Weights of a small self-supervised audio encoder (BEST-RQ).
Training: adamw at rate 0.002, 6200 steps, batches of 384.
Data: trained on short read English sentences (LibriTTS-R), 26041 training examples, 91.4 epochs.
Rows from block 4 of a small self-supervised audio encoder (BEST-RQ), named by matrix and row number. Each number is 200 + 30 x the weight over its row's rms, rounded and kept within 0 to 999. All counts start at 0.
After each channel's rows are labels from the 100 clips, of 14848, where the channel reaches its highest value: "top examples" is what is common among them. Only what is clearly more common there than usual is listed. The data: short read English sentences (LibriTTS-R).
# c30: last pointwise conv (model.blocks.4.c3.0.weight, 256x256x1), inputs 0-255

c30.215,177,212,189,162,169,185,148,117,203,152,264,231,243,197,227,185,199,179,160,214,192,229,218,214,209,257,211,156,194,177,243,219,183,228,208,234,210,217,167,92,197,177,211,172,213,228,244,210,207,185,220,213,259,227,227,185,263,119,176,151,218,239,160,210,182,228,199,198,213,226,215,177,242,186,197,211,193,219,204,182,204,190,245,155,204,213,200,198,202,184,184,178,221,220,191,174,151,213,218,166,158,176,263,246,219,200,217,182,254,209,213,201,241,166,236,228,185,200,205,133,180,175,210,222,179,197,183,201,187,202,183,237,178,219,172,229,199,235,197,263,191,215,201,211,202,217,212,220,205,214,183,168,186,173,164,213,182,182,197,194,234,220,199,231,194,213,170,170,210,218,192,226,104,247,189,210,231,184,206,209,253,206,171,237,186,137,172,170,204,245,225,201,183,168,195,213,242,192,198,123,153,179,242,190,218,207,230,187,164,173,188,229,216,191,173,208,229,185,197,218,245,203,141,126,170,201,197,173,221,183,142,190,208,156,177,180,207,215,164,185,240,218,181,199,213,196,268,158,149,149,159,202,151,199,233,245
top examples: voice: male

c30.57,202,172,230,229,208,211,201,223,157,203,150,217,191,245,241,228,203,173,194,194,191,168,195,185,195,229,205,163,198,247,192,140,160,180,195,179,139,227,162,212,183,160,215,192,167,192,229,150,195,182,195,176,219,217,212,176,192,182,189,259,225,171,134,222,196,174,220,215,203,212,150,221,199,171,216,231,187,211,169,226,168,186,188,142,274,232,201,215,196,242,209,197,279,207,230,171,188,183,172,200,225,182,158,209,175,257,201,180,202,187,217,229,204,194,204,230,193,274,180,203,208,205,177,195,225,210,264,232,170,255,204,238,213,173,247,217,168,283,194,175,196,236,201,188,216,319,193,240,218,242,166,267,194,186,204,180,184,203,168,173,230,215,200,276,157,196,197,201,175,170,239,194,196,148,222,187,230,235,220,215,206,198,171,232,244,236,185,185,173,189,213,142,196,136,156,203,191,168,205,228,159,216,235,180,169,183,128,119,189,188,216,254,220,185,188,206,224,172,208,185,221,209,220,173,181,214,239,173,219,192,249,199,182,225,176,161,243,218,176,173,197,169,172,202,224,241,228,201,194,162,203,184,193,221,232,162
top examples: voice: male

c30.29,224,260,132,211,207,170,185,204,214,283,99,212,225,223,183,255,200,194,203,186,214,223,136,143,195,180,173,170,201,196,217,238,238,173,203,176,174,177,199,191,248,174,187,200,248,185,203,203,199,220,173,264,158,215,225,176,142,211,200,179,232,228,163,216,163,221,231,183,206,229,168,179,194,203,181,223,207,207,173,212,181,195,256,175,146,228,180,182,186,165,247,162,189,212,190,236,214,213,225,162,148,199,264,256,193,179,203,182,181,200,237,219,218,204,225,157,218,188,248,155,140,176,213,182,202,183,150,219,237,138,243,209,227,187,188,210,212,171,171,235,203,168,156,171,196,157,154,203,216,171,256,221,169,230,255,174,221,159,213,189,208,143,168,139,190,202,175,229,217,244,162,197,167,204,184,211,152,202,162,154,209,148,191,243,177,201,197,154,212,227,171,205,225,151,155,231,197,186,162,215,233,195,201,194,236,263,192,233,205,217,154,184,199,166,189,191,222,209,187,220,183,237,183,168,197,172,193,268,161,190,173,203,227,194,220,169,152,199,201,231,194,196,212,208,148,157,233,237,220,205,205,242,196,193,201,214
top examples: voice: female

c30.219,206,142,196,202,192,205,236,141,167,192,220,211,181,276,207,212,188,219,204,143,224,162,220,153,130,195,190,185,196,198,194,174,165,137,220,221,159,201,188,200,203,158,218,173,198,123,227,192,165,185,202,195,207,247,195,200,181,199,224,230,191,243,171,154,193,180,201,157,182,207,203,211,219,222,237,234,157,199,154,197,229,209,148,257,171,176,224,188,179,197,228,210,216,243,279,210,165,248,168,193,204,184,188,190,173,113,224,195,225,197,192,139,233,199,198,163,204,222,144,215,182,230,238,173,182,181,189,189,183,189,169,228,130,245,223,178,206,197,207,222,175,195,131,193,231,234,194,198,180,196,236,236,244,195,218,210,238,147,198,174,234,199,168,181,216,167,185,219,200,221,119,238,158,202,147,187,222,230,201,237,207,153,240,234,247,194,205,181,201,213,178,224,168,169,226,150,241,224,214,173,201,240,250,170,171,186,200,221,193,199,138,172,219,209,218,216,209,231,184,161,258,192,251,191,161,192,228,172,200,220,195,172,215,205,201,219,251,158,213,235,210,223,191,218,238,221,211,229,192,188,236,146,192,266,240,170
top examples: voice: male

c30.154,187,197,212,216,145,209,238,178,211,227,212,194,208,229,177,159,173,165,206,211,181,223,229,205,221,178,158,233,149,153,176,179,220,185,181,161,240,204,194,178,233,215,212,187,207,205,178,192,219,187,201,235,202,192,146,160,191,211,197,204,193,156,199,154,206,183,203,195,236,158,239,198,198,216,143,227,183,177,173,214,170,225,167,185,207,265,227,186,216,112,147,198,196,215,160,179,189,250,249,225,179,193,191,200,216,215,136,180,145,200,160,200,191,242,224,164,197,174,266,244,174,194,171,186,185,147,203,153,181,211,218,241,170,235,217,148,191,250,185,177,217,230,172,200,197,194,249,177,226,150,187,208,172,206,240,231,218,235,168,140,235,252,216,237,214,231,235,157,227,172,208,156,177,221,235,175,176,217,159,197,178,243,200,246,198,131,189,243,147,203,155,228,226,212,194,174,198,179,184,188,270,218,204,204,230,235,205,201,235,189,170,189,155,168,185,112,233,220,209,254,206,143,159,205,232,179,175,212,160,159,227,210,144,212,192,216,229,244,151,168,191,236,234,220,201,220,235,247,179,242,203,203,175,208,218,232
top examples: voice: female; the word "she"; the word "said"

c30.244,186,189,278,200,199,248,231,227,211,248,185,192,183,226,236,221,182,149,157,204,188,179,176,166,161,255,165,137,137,203,249,177,202,155,167,187,121,275,179,188,200,191,161,197,184,182,199,192,224,185,205,240,173,241,228,185,188,246,207,302,248,197,142,233,188,156,184,200,199,227,175,220,193,207,200,190,188,160,176,154,195,175,197,170,215,175,260,187,218,225,231,253,249,205,178,150,185,202,236,177,171,161,165,229,239,212,258,203,195,231,185,225,253,214,277,153,185,237,173,179,192,210,156,225,239,229,228,195,209,243,201,190,252,228,246,207,188,217,213,212,198,238,223,188,192,265,207,229,201,196,169,205,231,207,226,179,197,243,218,185,223,149,186,240,145,185,196,208,216,184,207,230,195,167,225,182,216,221,214,208,228,176,156,224,227,200,263,247,222,212,207,199,189,205,179,163,145,227,219,204,197,202,261,214,222,149,175,190,160,181,226,228,187,201,188,169,246,185,226,200,164,264,246,167,249,189,165,213,204,173,246,221,219,218,210,211,192,179,224,162,193,208,188,185,220,214,202,221,208,200,187,183,201,216,207,229
top examples: voice: male

c30.146,217,174,209,184,193,199,225,210,217,200,180,239,168,170,193,231,193,208,252,177,174,223,204,228,189,183,173,202,187,155,245,178,151,213,192,224,200,171,199,205,236,226,175,150,207,225,218,210,187,210,230,192,223,186,176,174,232,185,205,194,221,247,181,232,231,136,189,234,182,223,175,177,219,263,181,240,212,193,233,227,221,233,228,185,125,212,210,223,200,265,227,229,192,219,210,274,189,280,221,209,268,212,214,235,195,245,223,210,231,171,214,165,225,204,216,220,167,254,256,163,202,213,224,266,192,226,197,230,234,176,249,178,197,243,197,197,204,228,189,209,151,229,244,218,166,236,166,202,218,194,164,193,202,168,141,197,218,230,139,171,222,189,180,207,201,240,161,224,218,199,218,230,179,161,188,209,273,168,217,215,189,208,212,212,180,199,222,152,216,203,226,227,143,206,197,208,192,218,225,168,242,187,209,164,165,220,210,215,213,146,163,170,192,183,239,197,209,242,175,209,186,203,283,221,159,195,204,122,207,184,190,212,178,194,155,196,188,287,205,166,192,206,202,245,237,249,267,266,194,217,205,192,175,128,217,245
top examples: voice: male

c30.148,245,191,160,233,220,213,220,210,231,207,201,252,218,258,149,193,220,242,175,232,245,190,195,178,159,212,133,138,224,209,239,239,134,157,244,207,222,188,243,200,209,195,234,228,204,132,194,161,181,159,205,230,221,209,140,186,233,136,211,183,204,185,182,179,248,218,219,175,199,218,253,209,196,197,214,136,185,226,177,189,220,190,242,201,216,198,164,183,198,163,195,210,165,230,225,147,203,247,163,237,194,184,158,218,155,212,179,213,161,185,226,188,138,206,186,273,222,194,188,185,171,212,185,173,140,203,152,191,209,214,137,161,204,247,209,204,232,212,248,220,184,245,234,184,206,152,225,230,205,219,228,208,169,183,209,181,208,188,152,228,165,167,206,162,185,225,182,173,198,188,220,197,188,172,199,225,175,228,208,148,192,241,272,246,171,137,182,227,230,208,160,174,223,281,218,191,214,245,183,213,178,205,177,195,184,198,218,176,256,210,245,242,195,207,179,206,181,167,197,200,217,220,168,149,198,174,247,198,194,182,227,180,180,158,204,226,179,231,211,234,220,192,204,182,199,156,249,166,202,186,204,227,225,273,155,208
top examples: voice: female

c30.61,236,207,211,187,185,164,193,207,194,181,202,190,248,194,190,149,250,161,140,233,229,202,187,240,240,202,211,216,207,233,194,203,161,151,216,181,211,181,179,236,182,181,192,196,190,180,160,208,226,208,152,179,193,203,193,252,225,217,175,188,190,231,175,187,221,214,240,223,217,209,169,231,189,231,217,172,214,255,167,234,188,200,166,226,231,175,176,209,200,277,144,194,240,171,166,139,164,147,154,184,186,168,215,266,267,235,227,177,217,195,195,176,232,170,227,150,195,241,153,230,185,162,192,198,210,231,212,225,186,177,225,246,249,236,176,214,191,217,194,203,211,211,249,193,253,207,203,173,233,263,123,233,141,194,205,188,151,215,211,186,207,234,206,237,140,168,175,199,181,170,234,199,219,239,212,185,213,219,195,197,165,188,218,269,214,224,266,195,159,261,214,170,227,202,187,151,196,137,229,200,128,155,203,189,219,139,199,156,177,226,208,195,190,235,170,228,212,188,226,199,161,233,233,200,188,217,168,186,187,191,253,192,195,214,193,202,198,232,176,182,119,202,228,238,239,203,169,169,202,162,173,181,253,222,222,189
top examples: voice: male

c30.134,205,198,198,135,174,241,202,195,187,180,153,218,213,148,190,157,140,239,171,173,235,182,161,213,175,228,202,228,217,167,220,174,193,201,208,215,200,259,180,205,279,166,161,228,213,183,152,262,169,188,192,221,203,182,172,200,242,179,220,208,210,256,185,167,212,155,160,214,175,189,171,172,182,205,194,232,220,191,226,167,236,204,231,230,222,146,217,209,198,199,216,161,195,239,179,227,226,164,293,232,199,197,211,219,215,201,176,199,168,160,173,191,175,194,192,196,200,164,199,183,168,188,166,232,202,199,161,185,188,165,166,145,255,184,227,198,240,155,201,193,201,151,203,194,151,221,145,199,189,246,239,205,209,136,201,191,214,191,217,168,228,186,157,179,170,290,198,218,218,212,178,216,192,158,155,206,185,226,228,196,197,234,155,181,158,213,166,180,264,191,206,254,205,157,200,165,239,183,220,164,166,157,201,185,242,193,215,188,187,175,242,240,237,241,150,204,181,208,124,166,204,222,170,223,139,177,255,212,174,225,220,211,272,184,195,209,185,178,220,216,159,214,129,182,219,241,232,225,171,187,180,204,186,214,188,167
top examples: voice: female

c30.135,168,126,220,203,169,186,205,202,185,168,196,172,165,223,208,250,198,203,197,211,220,175,162,240,177,225,191,153,177,174,162,262,182,195,184,159,220,248,162,189,216,170,181,193,200,210,204,235,224,143,155,224,190,218,167,217,164,182,183,205,217,219,162,158,185,221,202,193,199,242,160,210,206,223,202,192,200,238,209,200,196,161,185,207,168,179,238,218,170,239,209,189,191,169,245,256,259,166,221,237,164,163,175,216,181,160,263,179,226,194,169,134,199,209,204,179,167,184,178,206,223,194,206,153,201,167,235,191,192,180,178,185,189,207,210,192,202,254,191,233,246,211,235,207,156,187,190,200,183,177,174,221,223,194,181,199,207,148,214,222,192,213,164,209,224,178,162,226,189,249,227,195,244,195,124,215,208,191,248,257,201,184,159,176,245,173,187,253,212,196,245,245,227,262,235,205,214,192,213,176,143,202,245,186,178,238,238,211,136,222,256,251,203,196,158,235,226,110,156,163,241,162,219,209,201,243,172,199,228,204,284,194,219,189,211,244,144,173,171,184,229,195,167,184,224,162,181,222,244,198,156,217,181,186,249,238
top examples: voice: male

c30.212,187,203,181,175,202,186,194,229,222,166,104,161,147,199,183,189,179,188,246,176,163,155,208,185,159,220,188,231,165,241,205,155,181,213,230,232,188,208,251,244,223,214,190,173,212,242,211,187,158,204,215,214,179,147,188,196,197,186,165,214,220,203,205,155,215,233,226,224,185,223,202,190,190,152,213,249,210,220,203,172,204,190,187,235,173,180,247,191,140,186,200,158,265,170,229,202,205,229,227,167,211,229,182,162,206,195,175,133,197,207,165,185,224,186,186,238,202,255,172,181,206,162,186,201,167,203,203,185,211,179,195,134,136,245,169,173,219,211,203,151,187,175,204,126,231,169,127,180,225,169,145,240,177,176,143,233,190,220,171,153,213,192,266,167,191,214,194,215,193,199,262,234,194,188,205,182,207,235,166,229,142,232,158,187,145,215,186,215,198,199,200,222,162,179,176,168,210,161,195,170,155,176,212,186,206,187,173,212,194,225,221,148,191,234,208,236,224,249,229,194,192,184,223,188,115,141,184,182,174,261,210,196,168,174,171,151,174,186,168,236,153,193,137,166,182,202,244,206,157,188,199,202,224,185,174,170
top examples: voice: female

c30.129,211,212,181,261,155,196,205,254,198,160,196,201,169,109,251,146,232,199,240,184,161,189,227,252,216,124,197,184,263,182,215,196,201,231,224,171,252,190,191,193,216,165,222,211,146,237,164,160,146,208,214,172,192,201,248,169,176,199,203,124,113,169,207,201,188,138,185,196,163,184,185,259,167,161,193,142,205,175,239,189,222,227,223,180,202,204,176,207,185,190,225,242,204,178,208,215,224,211,168,166,198,156,217,202,184,191,160,208,205,240,176,204,197,163,172,207,200,209,179,188,183,239,225,201,205,211,240,214,178,221,215,165,198,203,199,195,189,196,201,238,261,194,211,181,238,196,201,174,202,178,164,231,209,145,186,166,200,229,216,173,149,213,244,165,232,204,212,154,209,200,208,195,225,230,207,259,224,182,187,165,156,242,168,190,194,242,235,217,178,207,170,170,214,154,219,189,245,215,197,170,159,228,150,189,187,167,202,263,172,237,195,187,230,187,139,233,210,154,189,225,206,178,222,189,219,224,149,198,217,214,158,183,169,138,164,258,199,189,118,206,199,160,180,182,192,160,152,178,228,202,189,194,229,163,194,227
top examples: voice: female