From a checkpoint of a small self-supervised audio encoder (BEST-RQ): log mel input, trained on short read English sentences (LibriTTS-R).
Rows from block 2 of a small self-supervised audio encoder (BEST-RQ), named by matrix and row number. Each number is 500 + 50 x the weight over its row's rms, rounded and kept within 0 to 999. All counts start at 0. Numbers have three digits each.
After each channel's rows are labels from the 100 clips, of 14848, where the channel reaches its highest value: "loudest" is the band of the loudest frequency at the time of the peak. Only what is clearly more common there than usual is listed. The data: short read English sentences (LibriTTS-R). In brackets: how many of the 100, against the usual share in percent.
# c30: last pointwise conv (model.blocks.2.c3.0.weight, 256x256x1), inputs 0-63

c30.239:512457398490578567507538464513527519494460554436314497455611481433397467519439413501407548403490542404593505495397535431507482518500447573452467526469473433444540474479566567488592542441492542
loudest: 4000 to 8000 Hz (61 vs 4.1)

c30.27:548596501599448487482571452522431461477420403474498577527584514528580487550501437546436447487428501512551523396513498496493517516443499468534535453544466515521568527524525409496433458500508411
loudest: 500 to 1000 Hz (31 vs 6.2); 250 to 500 Hz (31 vs 10.3)

c30.178:531514475558493435469541549519418506506548524453590523558528523418522464447505479567472471527503481513499456522478515506475496539454557475493520490516534536505513531541455516432477465586511440
loudest: 250 to 500 Hz (29 vs 10.3)

c30.228:580454316544477453516565521514492479608534527453396559582622567521363458525469395315433511513450459404426516573397552375519470497479478486428469544423531557444515563422431431450485539513549446
loudest: 500 to 1000 Hz (40 vs 6.2)

c30.135:482526508458489552548481553387504459551450561412474402462460400535446427466468508570454444550578542533383517634457543467544431528554572513497507619468590428432516469487490513551541439468567468
loudest: 250 to 500 Hz (39 vs 10.3)

c30.214:576505406563481548450447502505506471577400523419439485454600558546449305521455454512450557445436537379511541497469582463544432507410550553460444535521440474457542513532549535556521570598559432
loudest: 4000 to 8000 Hz (68 vs 4.1)

c30.30:475540482583556471351511475522471542513424472529539437507488504586458439491535536446521507472566430491501430401521434449485560556489514515500575540488489457486535464527486506550424480554529489
loudest: 500 to 1000 Hz (33 vs 6.2)

c30.66:560498564531465373580468521553401499534518439436421555490507489538506415535451372419476460471476386518546587533544515442547487413553458463449400434548455491473452590532460473487522575336507452
loudest: 500 to 1000 Hz (31 vs 6.2)

c30.113:521458329513415486607605507509439544520577521545400530517481475454521573527643393476501440413495387495477596525544419421575518478558413406384555499565531534425442546608399420515530526411449477
loudest: 500 to 1000 Hz (40 vs 6.2); 250 to 500 Hz (39 vs 10.3)

c30.11:515529277507480495564538511498350595563448521448414499577594479396474496524534507505489591567518597437467570475552385475462492449538517515441423536578492528540497484529529472538500535453422505
loudest: 500 to 1000 Hz (35 vs 6.2)

c30.220:461488513541525517448451502508572525438405502502511346552522532535541523481581559533449502549504383521470480451599491474506514494485478486560451497525491520431461473519395539470429405536465420
loudest: 250 to 500 Hz (33 vs 10.3)

c30.247:502519607544574620501537564562567345492501567501456527448531386332541315377430538521408589466505621532446445472452543512489428531520540535536454453501492615446458446503537541441425650505482396
loudest: 4000 to 8000 Hz (53 vs 4.1)

c30.174:545452456454417569455548462551541525563479479506423461592610518514508381495548445458475571533399536421616487497507466480468541509447431452492498508566449624517468470502446506464509466460445512
loudest: 500 to 1000 Hz (50 vs 6.2)

c30.120:446440517407449511450567437470550487454455403417501462464476478417522530526487521506478499524525563465539505542459480478558545450476508519505385489524527450429417435512535487457468447511525497
loudest: 250 to 500 Hz (30 vs 10.3)

c30.93:488474428470386482457547548511477549525512496514443501589541559530526533520604616485521551551507526537400551500482471527524505466583497499309414538595509542594463526595434458500532436442468563
loudest: 500 to 1000 Hz (28 vs 6.2); 250 to 500 Hz (27 vs 10.3)

c30.41:505497465408480532505547499474460467527493546515382520489505473492418420416495486474439503402452586456369557475342471463542409392512509487480475518471522479461513483576503538516539552562517423
loudest: 4000 to 8000 Hz (28 vs 4.1)

c30.105:498442517528393529535479454443539550433573501580497498498357621547532429498517484537462486544474463501505520536546555461512492600537556607511439547550476420515408570520407497518529572428429437
loudest: 500 to 1000 Hz (43 vs 6.2); 250 to 500 Hz (34 vs 10.3)

c30.129:486397432599466448516603551617526523474536387510400526592583509543453520568564581520511432546396544546518503505577374484359524577543455653448537534534524558364520501537439472511493564593470506
loudest: 500 to 1000 Hz (42 vs 6.2); 250 to 500 Hz (27 vs 10.3)

c30.254:553566387502602499640440561473434552476548520551493537494578490546460403416487442592443626435560664504564598489483486463529515458550545547342484412515446495377556527509557515478520472502598445
loudest: 500 to 1000 Hz (32 vs 6.2)

c30.151:516493446388458449411601505517525519484522489482531586558542600416516526580598566496463489470525473467500542442506543517517491546475450538421522434545441486480458541524347387350494477385467494
loudest: 500 to 1000 Hz (26 vs 6.2)

c30.145:500480540474505534570611555478468518471498563528493515551472441449479367472460510632539453470392443383504489515471578388409583482515460394455447495474438541470383457514632530529501494594465589
loudest: 500 to 1000 Hz (39 vs 6.2)

c30.234:507458433530401417486494484507480504518519445540527562602511587506482478577483392446450468461466543495495452504497534488513500473555505415484489523493493567556517526432400494471488484413519449
loudest: 500 to 1000 Hz (39 vs 6.2)

c30.43:475498578525435576561466446477616516476611548506388562479580491504382494397472327552401510345479568424473540512365539417446400506554398375445448468524383425443478535467485486448593488538418428
loudest: 500 to 1000 Hz (35 vs 6.2); 250 to 500 Hz (29 vs 10.3)

c30.25:604510470473566486550480587499548509473595496517487597478480548404469549488503540461531433395497412472515505518486467527526462462478402483461584403498451452487346468505454465467463462539438506
loudest: 500 to 1000 Hz (35 vs 6.2)

c30.73:510520461462577470580547465486423486558412507437436442568399427501460357501387431550499544530615452444419517613431527426467469436491575570533446649444644422572490490450521495509616507428577582
loudest: 250 to 500 Hz (33 vs 10.3)

c30.124:442516516516499557520477550458581497555525502513514531459473489557533455561524454457516452505515503482410509455519477479517587511531560408530479499383555512478451482449442556526477596476489510
loudest: 250 to 500 Hz (28 vs 10.3)

c30.237:461523521497457521559411402415516435428479509606512549510566491612444480443424464450478443469512447455489500546505507504508470507495435488466478522564529461566526465482386569397573502518426513
loudest: 250 to 500 Hz (26 vs 10.3)

c30.42:492447478583470487474482503489536478499501445521502501583500508631444508484442425444466506412495335519465509578444507457535529474532531378491536533547547530457636518466336481461517415447575543
loudest: 500 to 1000 Hz (35 vs 6.2); 250 to 500 Hz (26 vs 10.3)

c30.67:509469429480429437565550476485468498589484476520385560529484584419470488536535519442500594433465472529454495452446536481529553444525469483549499514471486512521475505500451619514478463497521487
loudest: 250 to 500 Hz (42 vs 10.3)

c30.161:578529521480473481505581557479425513591442470400519449522569537509516509521516524597512476478545499409462568503522425439459466409507489480385526498507460539561560610579501511419541532579487513
loudest: 500 to 1000 Hz (25 vs 6.2)

c30.74:496477507508530543527516553531523553510539600563513536454595490465462454418426508450530553440585489485447523483469523399484522504494474439439507468453523548531423470504466539507466449447512493
loudest: 500 to 1000 Hz (27 vs 6.2)

c30.243:465515514470482494597521545453476432510510402439495558607506551481473487500514494482486353488456507544461499529508499473436461505528488510487446515510558512449427514500496468465579461418503502
loudest: 500 to 1000 Hz (34 vs 6.2); 250 to 500 Hz (31 vs 10.3)

c30.44:544603489470505517516546513447519504500500553526530537393497429464554451478440476533519520511506547563513553567522435542495507485535561478577441357511524454488469504474544573519573462489490477
loudest: 250 to 500 Hz (26 vs 10.3)

c30.4:415568538482602546588475514436511501521562430491488493457593504516459474435538531457397395455560572472476561544377473427520430489566459475428455510471434514389469522500529431443514503504547458
loudest: 500 to 1000 Hz (42 vs 6.2); 250 to 500 Hz (28 vs 10.3)

c30.222:477426508527497429546523488556501472546479390403386493541564616553569457481545437505450501481527537519491549441467542380555454423478468541408391427536447510450407481556399486487466546460455506
loudest: 500 to 1000 Hz (36 vs 6.2); 250 to 500 Hz (35 vs 10.3)

c30.38:544443498602458535489642451522534396351451449493429512449457491539411468508493427451467540429547537438532476447564509411452504486582477587401429495522470476573511572518515521412512596639442484
loudest: 250 to 500 Hz (40 vs 10.3)

c30.22:537517502565508473535524544442481561462639520509442509479539455499488574508487524523493441537490513507499525473429536543561438445425542450496517408424451531555474515532578468467368555511571459
loudest: 500 to 1000 Hz (26 vs 6.2)

c30.180:446497509644467664439491473581496461498639560483486552522531490402434570425487523537459497404514562423458339493499544480419364512459407647552578387422478537481490486386599489485499576577420497
loudest: 4000 to 8000 Hz (62 vs 4.1)

c30.125:466522461473534552509610552442533401511447598555476541427546454554429492559482436471487551517448532522576552468556386422512485465524547512550414526463482470473458485456580501566601505545457516
loudest: 4000 to 8000 Hz (34 vs 4.1)

c30.12:498518557582529427491583435463522592527460475504484494473559491538383392397491518468555531395568478401472423514472516489525506482503406548478486538452466537545450549431526576527460525504490544
loudest: 500 to 1000 Hz (26 vs 6.2)

c30.83:513506467478446511450491453480470451537636567486476559469493507452521404432516525517461487426528524474382522505508425493584425515426513532567409514454470473509400486425528506431539486425509515
loudest: 250 to 500 Hz (30 vs 10.3)

c30.163:456473538477499586472452474441544469510499567418394446461529490418520483493538457614432548516593566534486501565357432538642482540485475447496406415530531501475534434539507481531509428554465475
loudest: 250 to 500 Hz (61 vs 10.3)

c30.131:529508507477549557637349566486477544493523370369536499577506553404469404468467364344445441477516567521509604423491626505532466421512517425333379474540484461515506585515450492483502432295573571
loudest: 500 to 1000 Hz (28 vs 6.2)

c30.165:523419555532406383521377500415480499527482542437438465527424556378479493565469511502462347563557452534510488454410603384461459474460383387444382436524451534558401532462480554521444584457482402
loudest: 500 to 1000 Hz (32 vs 6.2)

c30.153:545526527475465492509512523615468592542563499512568550526546499485548523507468539511546499510499514529594402429446553540476534509569526516509544474446604508458472554444455505535426435464537443
loudest: 500 to 1000 Hz (31 vs 6.2)

c30.206:606538503450407414401512494551477482473414623550513468495489499440545575394544495604574449473381474540455466490544418530467530503465544523573483460509507509532533474485483469486510559598389559
loudest: 1000 to 2000 Hz (27 vs 1.7)

c30.59:482543575467529506479465498441501495490462531452461482433515393476501541512515459464531513542534497439513498508544471431517453478540434560526440407493499505459549484505534582451445502581417516
loudest: 500 to 1000 Hz (26 vs 6.2)

c30.158:456509485584497503474564469483414450502547481401424505502589477479478569437501356413438546463629563532564462493403593501444410388485503587511463356437482493514509594500479547450522584562464507
loudest: 4000 to 8000 Hz (37 vs 4.1)

c30.47:483426517434575583488576482497505444468519475540458560477409389546416467394423330502555509263534518378413471486508457439507486592520443424454548469488602399507479508534431566593529511528500530
loudest: 4000 to 8000 Hz (41 vs 4.1)

c30.117:573509527529513470504581590552443587512545396525569410471547458571493401439471493553570414470525473506545498510584474374410454459512401545462518467544408439371558416438543624572554450534477570
loudest: 500 to 1000 Hz (32 vs 6.2)

c30.98:439470476486560426560437605422455439464433455478408520524437505481543415486591443539461508430503457498478572529474454420614513499486425543398426492498499391514413497553464547489533504485502534
loudest: 250 to 500 Hz (58 vs 10.3)

c30.170:516478405488419416523450468537428422624521411444490498540461568531521480479530478501443470509535518547408448486510465553606507430454554513441510539559582473564567566560442459434496347458594467
loudest: 250 to 500 Hz (55 vs 10.3)

c30.119:441543537439495633466464407444477492463498577500488507468594449384547486449517407461409484480572525485494593390422446551603494548492571464522534369407427560585397447499448557501456461411501516
loudest: 4000 to 8000 Hz (51 vs 4.1)

c30.242:490509522454497356456402520439457589459571490547581556484432467565464522523494581523468403551545501385436485430444483478454461529524452528450477452443298455488499582429490523534353563511528563
loudest: 1000 to 2000 Hz (28 vs 1.7)

c30.159:508469520467489439437529486422603421477461480492496499461443471565528472454564548482564469497471480462469511532531474501510534416492464504547415489526455416556447436486574543516471522569495457
loudest: 250 to 500 Hz (30 vs 10.3)

c30.29:540579559430505552515510458498484433446468403508554493491426500496517467473468488505453493475597523469490521540507556541572481629490528456499392409549445395490475482542504482521525447456547514
loudest: 250 to 500 Hz (36 vs 10.3)

c30.53:531457449433567439447576595446475535565506393429521500397522452555508575436446484610559552453500500478565517471529502492455539453541519502487516453480491405442454479509457478460487498504439504
loudest: 500 to 1000 Hz (37 vs 6.2)

c30.255:516492481480599572494539479486428599549495490532470492460503545515534442515499420459539543488559527454453527443569470399597483486453574524491492525497563539398452544567525435473450575527621499
loudest: 250 to 500 Hz (42 vs 10.3)

c30.150:639567442531536383582501505572444525522559414524533398536491565490532462536528430388442324482552479502530527452477572503552498452447476423488490504568464495491528538512512467408519470384651397
loudest: 500 to 1000 Hz (43 vs 6.2)

c30.71:443505424480511518439380483571431477494515446442538472545520495515424518466528537455428439599550462557554536601558455424547390517575461496470532494583561389438595456499389488473592414493506553
loudest: 250 to 500 Hz (55 vs 10.3)

c30.198:456580531538460473507483520412562462524457573506452493499460395559461442481511478490428354574503539512528488453507424477382469522534534522476482540464469449498464401489503516523522527504491458
loudest: 250 to 500 Hz (35 vs 10.3)

c30.217:446451547490549442647572507562518427463517483523401461527445504450504514501493518487498457536525498483560404499486544470526514570463449573549465554380594529452355547414537496562576488492405538
loudest: 500 to 1000 Hz (48 vs 6.2)

c30.236:533414516581431409501512530551569503498480510476508556614470596444512463575576530531439489486479375470451450426491546493494559456559528458547474507536491542527508576529405436452379534572525500
loudest: 500 to 1000 Hz (46 vs 6.2)

c30.191:616571470498439576435632544425435609565562645634474589438529419602457401564414474523558477430618380427429576540541353355519509536577477453388604547605536456475492480619531591602596464480462535
loudest: 250 to 500 Hz (63 vs 10.3)

c30.61:496497522548545470566496449488540513489503455474482501600514611405526545577477462458479425456516485521474415491487487491519469504288537558524464589451580578453490509513533462472499572512518476
loudest: 500 to 1000 Hz (31 vs 6.2)

c30.207:485497538527390510494527454507459514523515508506526496555555471462481505543554502474510514536436522473546463502579508521477508575512473547487555538508545549512435518478506500442580475472417456
loudest: 500 to 1000 Hz (42 vs 6.2)

c30.204:548572466420487499540410505408456466443483509536477506432512436517503569534396535446528442540485495568578572389472469515401439397561535379517536404376486429450453472563450480498527539441505415
loudest: 4000 to 8000 Hz (56 vs 4.1)

c30.69:555509426614470456526608541535483509493594383552457627464468473577382550539521417548517480479482486520573420422478428481464439397605526366395430382529366527544545483483524538577429534448562556
loudest: 500 to 1000 Hz (42 vs 6.2); 250 to 500 Hz (32 vs 10.3)

c30.212:495570489527543453525545476487540533371565555448466444546582500491463488509595526473483453455498461424508476545560491427392427516490429429398456456465565507417516493430476428375468483520503572
loudest: 500 to 1000 Hz (40 vs 6.2)

c30.176:515469428517600533596467422468536574486576416553502563481470574497510489551508382487528515468525527444452505521502590396478516575538421538458480526503462466523473468468596538488512472429498489
loudest: 500 to 1000 Hz (36 vs 6.2)

c30.146:437570451399500532424460458491513464467415510460604468417518427456596535385484542650557497578483547625491487500544403529432568511472549502606495418523555401415469459490532518581486451502401451
loudest: 4000 to 8000 Hz (40 vs 4.1)

c30.251:418479587400526502540571500497564406599409591487544503504553529600421379482566527526421494490469560460517582598420553460456511500611386436489471480477523584470505496481374465454532423582480472
loudest: 250 to 500 Hz (28 vs 10.3); 500 to 1000 Hz (26 vs 6.2)

c30.188:508424492472468404471632449475472477564571499438413520551635581563509518596509441523492433505410481524521430491518472451489479428472518556544479537527526580458456476486515379534471524531465487
loudest: 500 to 1000 Hz (39 vs 6.2)

c30.244:485575549501481567503499481341465480465509523557478523337498414486521466459380465557490423491524478529496537580522500509471513421454533385551508483529444442472444485526564469481530483486468536
loudest: 4000 to 8000 Hz (29 vs 4.1)

c30.90:470379513521553550569556529538541574462528428528511508479511480459499509484375484526479543526592469499540596510478614416530495494569521504523438468487482362366478593528469497529417493540576468
loudest: 250 to 500 Hz (40 vs 10.3)

c30.80:546541501395592556520542525481449460546496478492483524421507463551525549437501523617531531483568568525496536456536489564543484523555480442462526373526545503499453416560516481505519410536461527
loudest: 4000 to 8000 Hz (25 vs 4.1)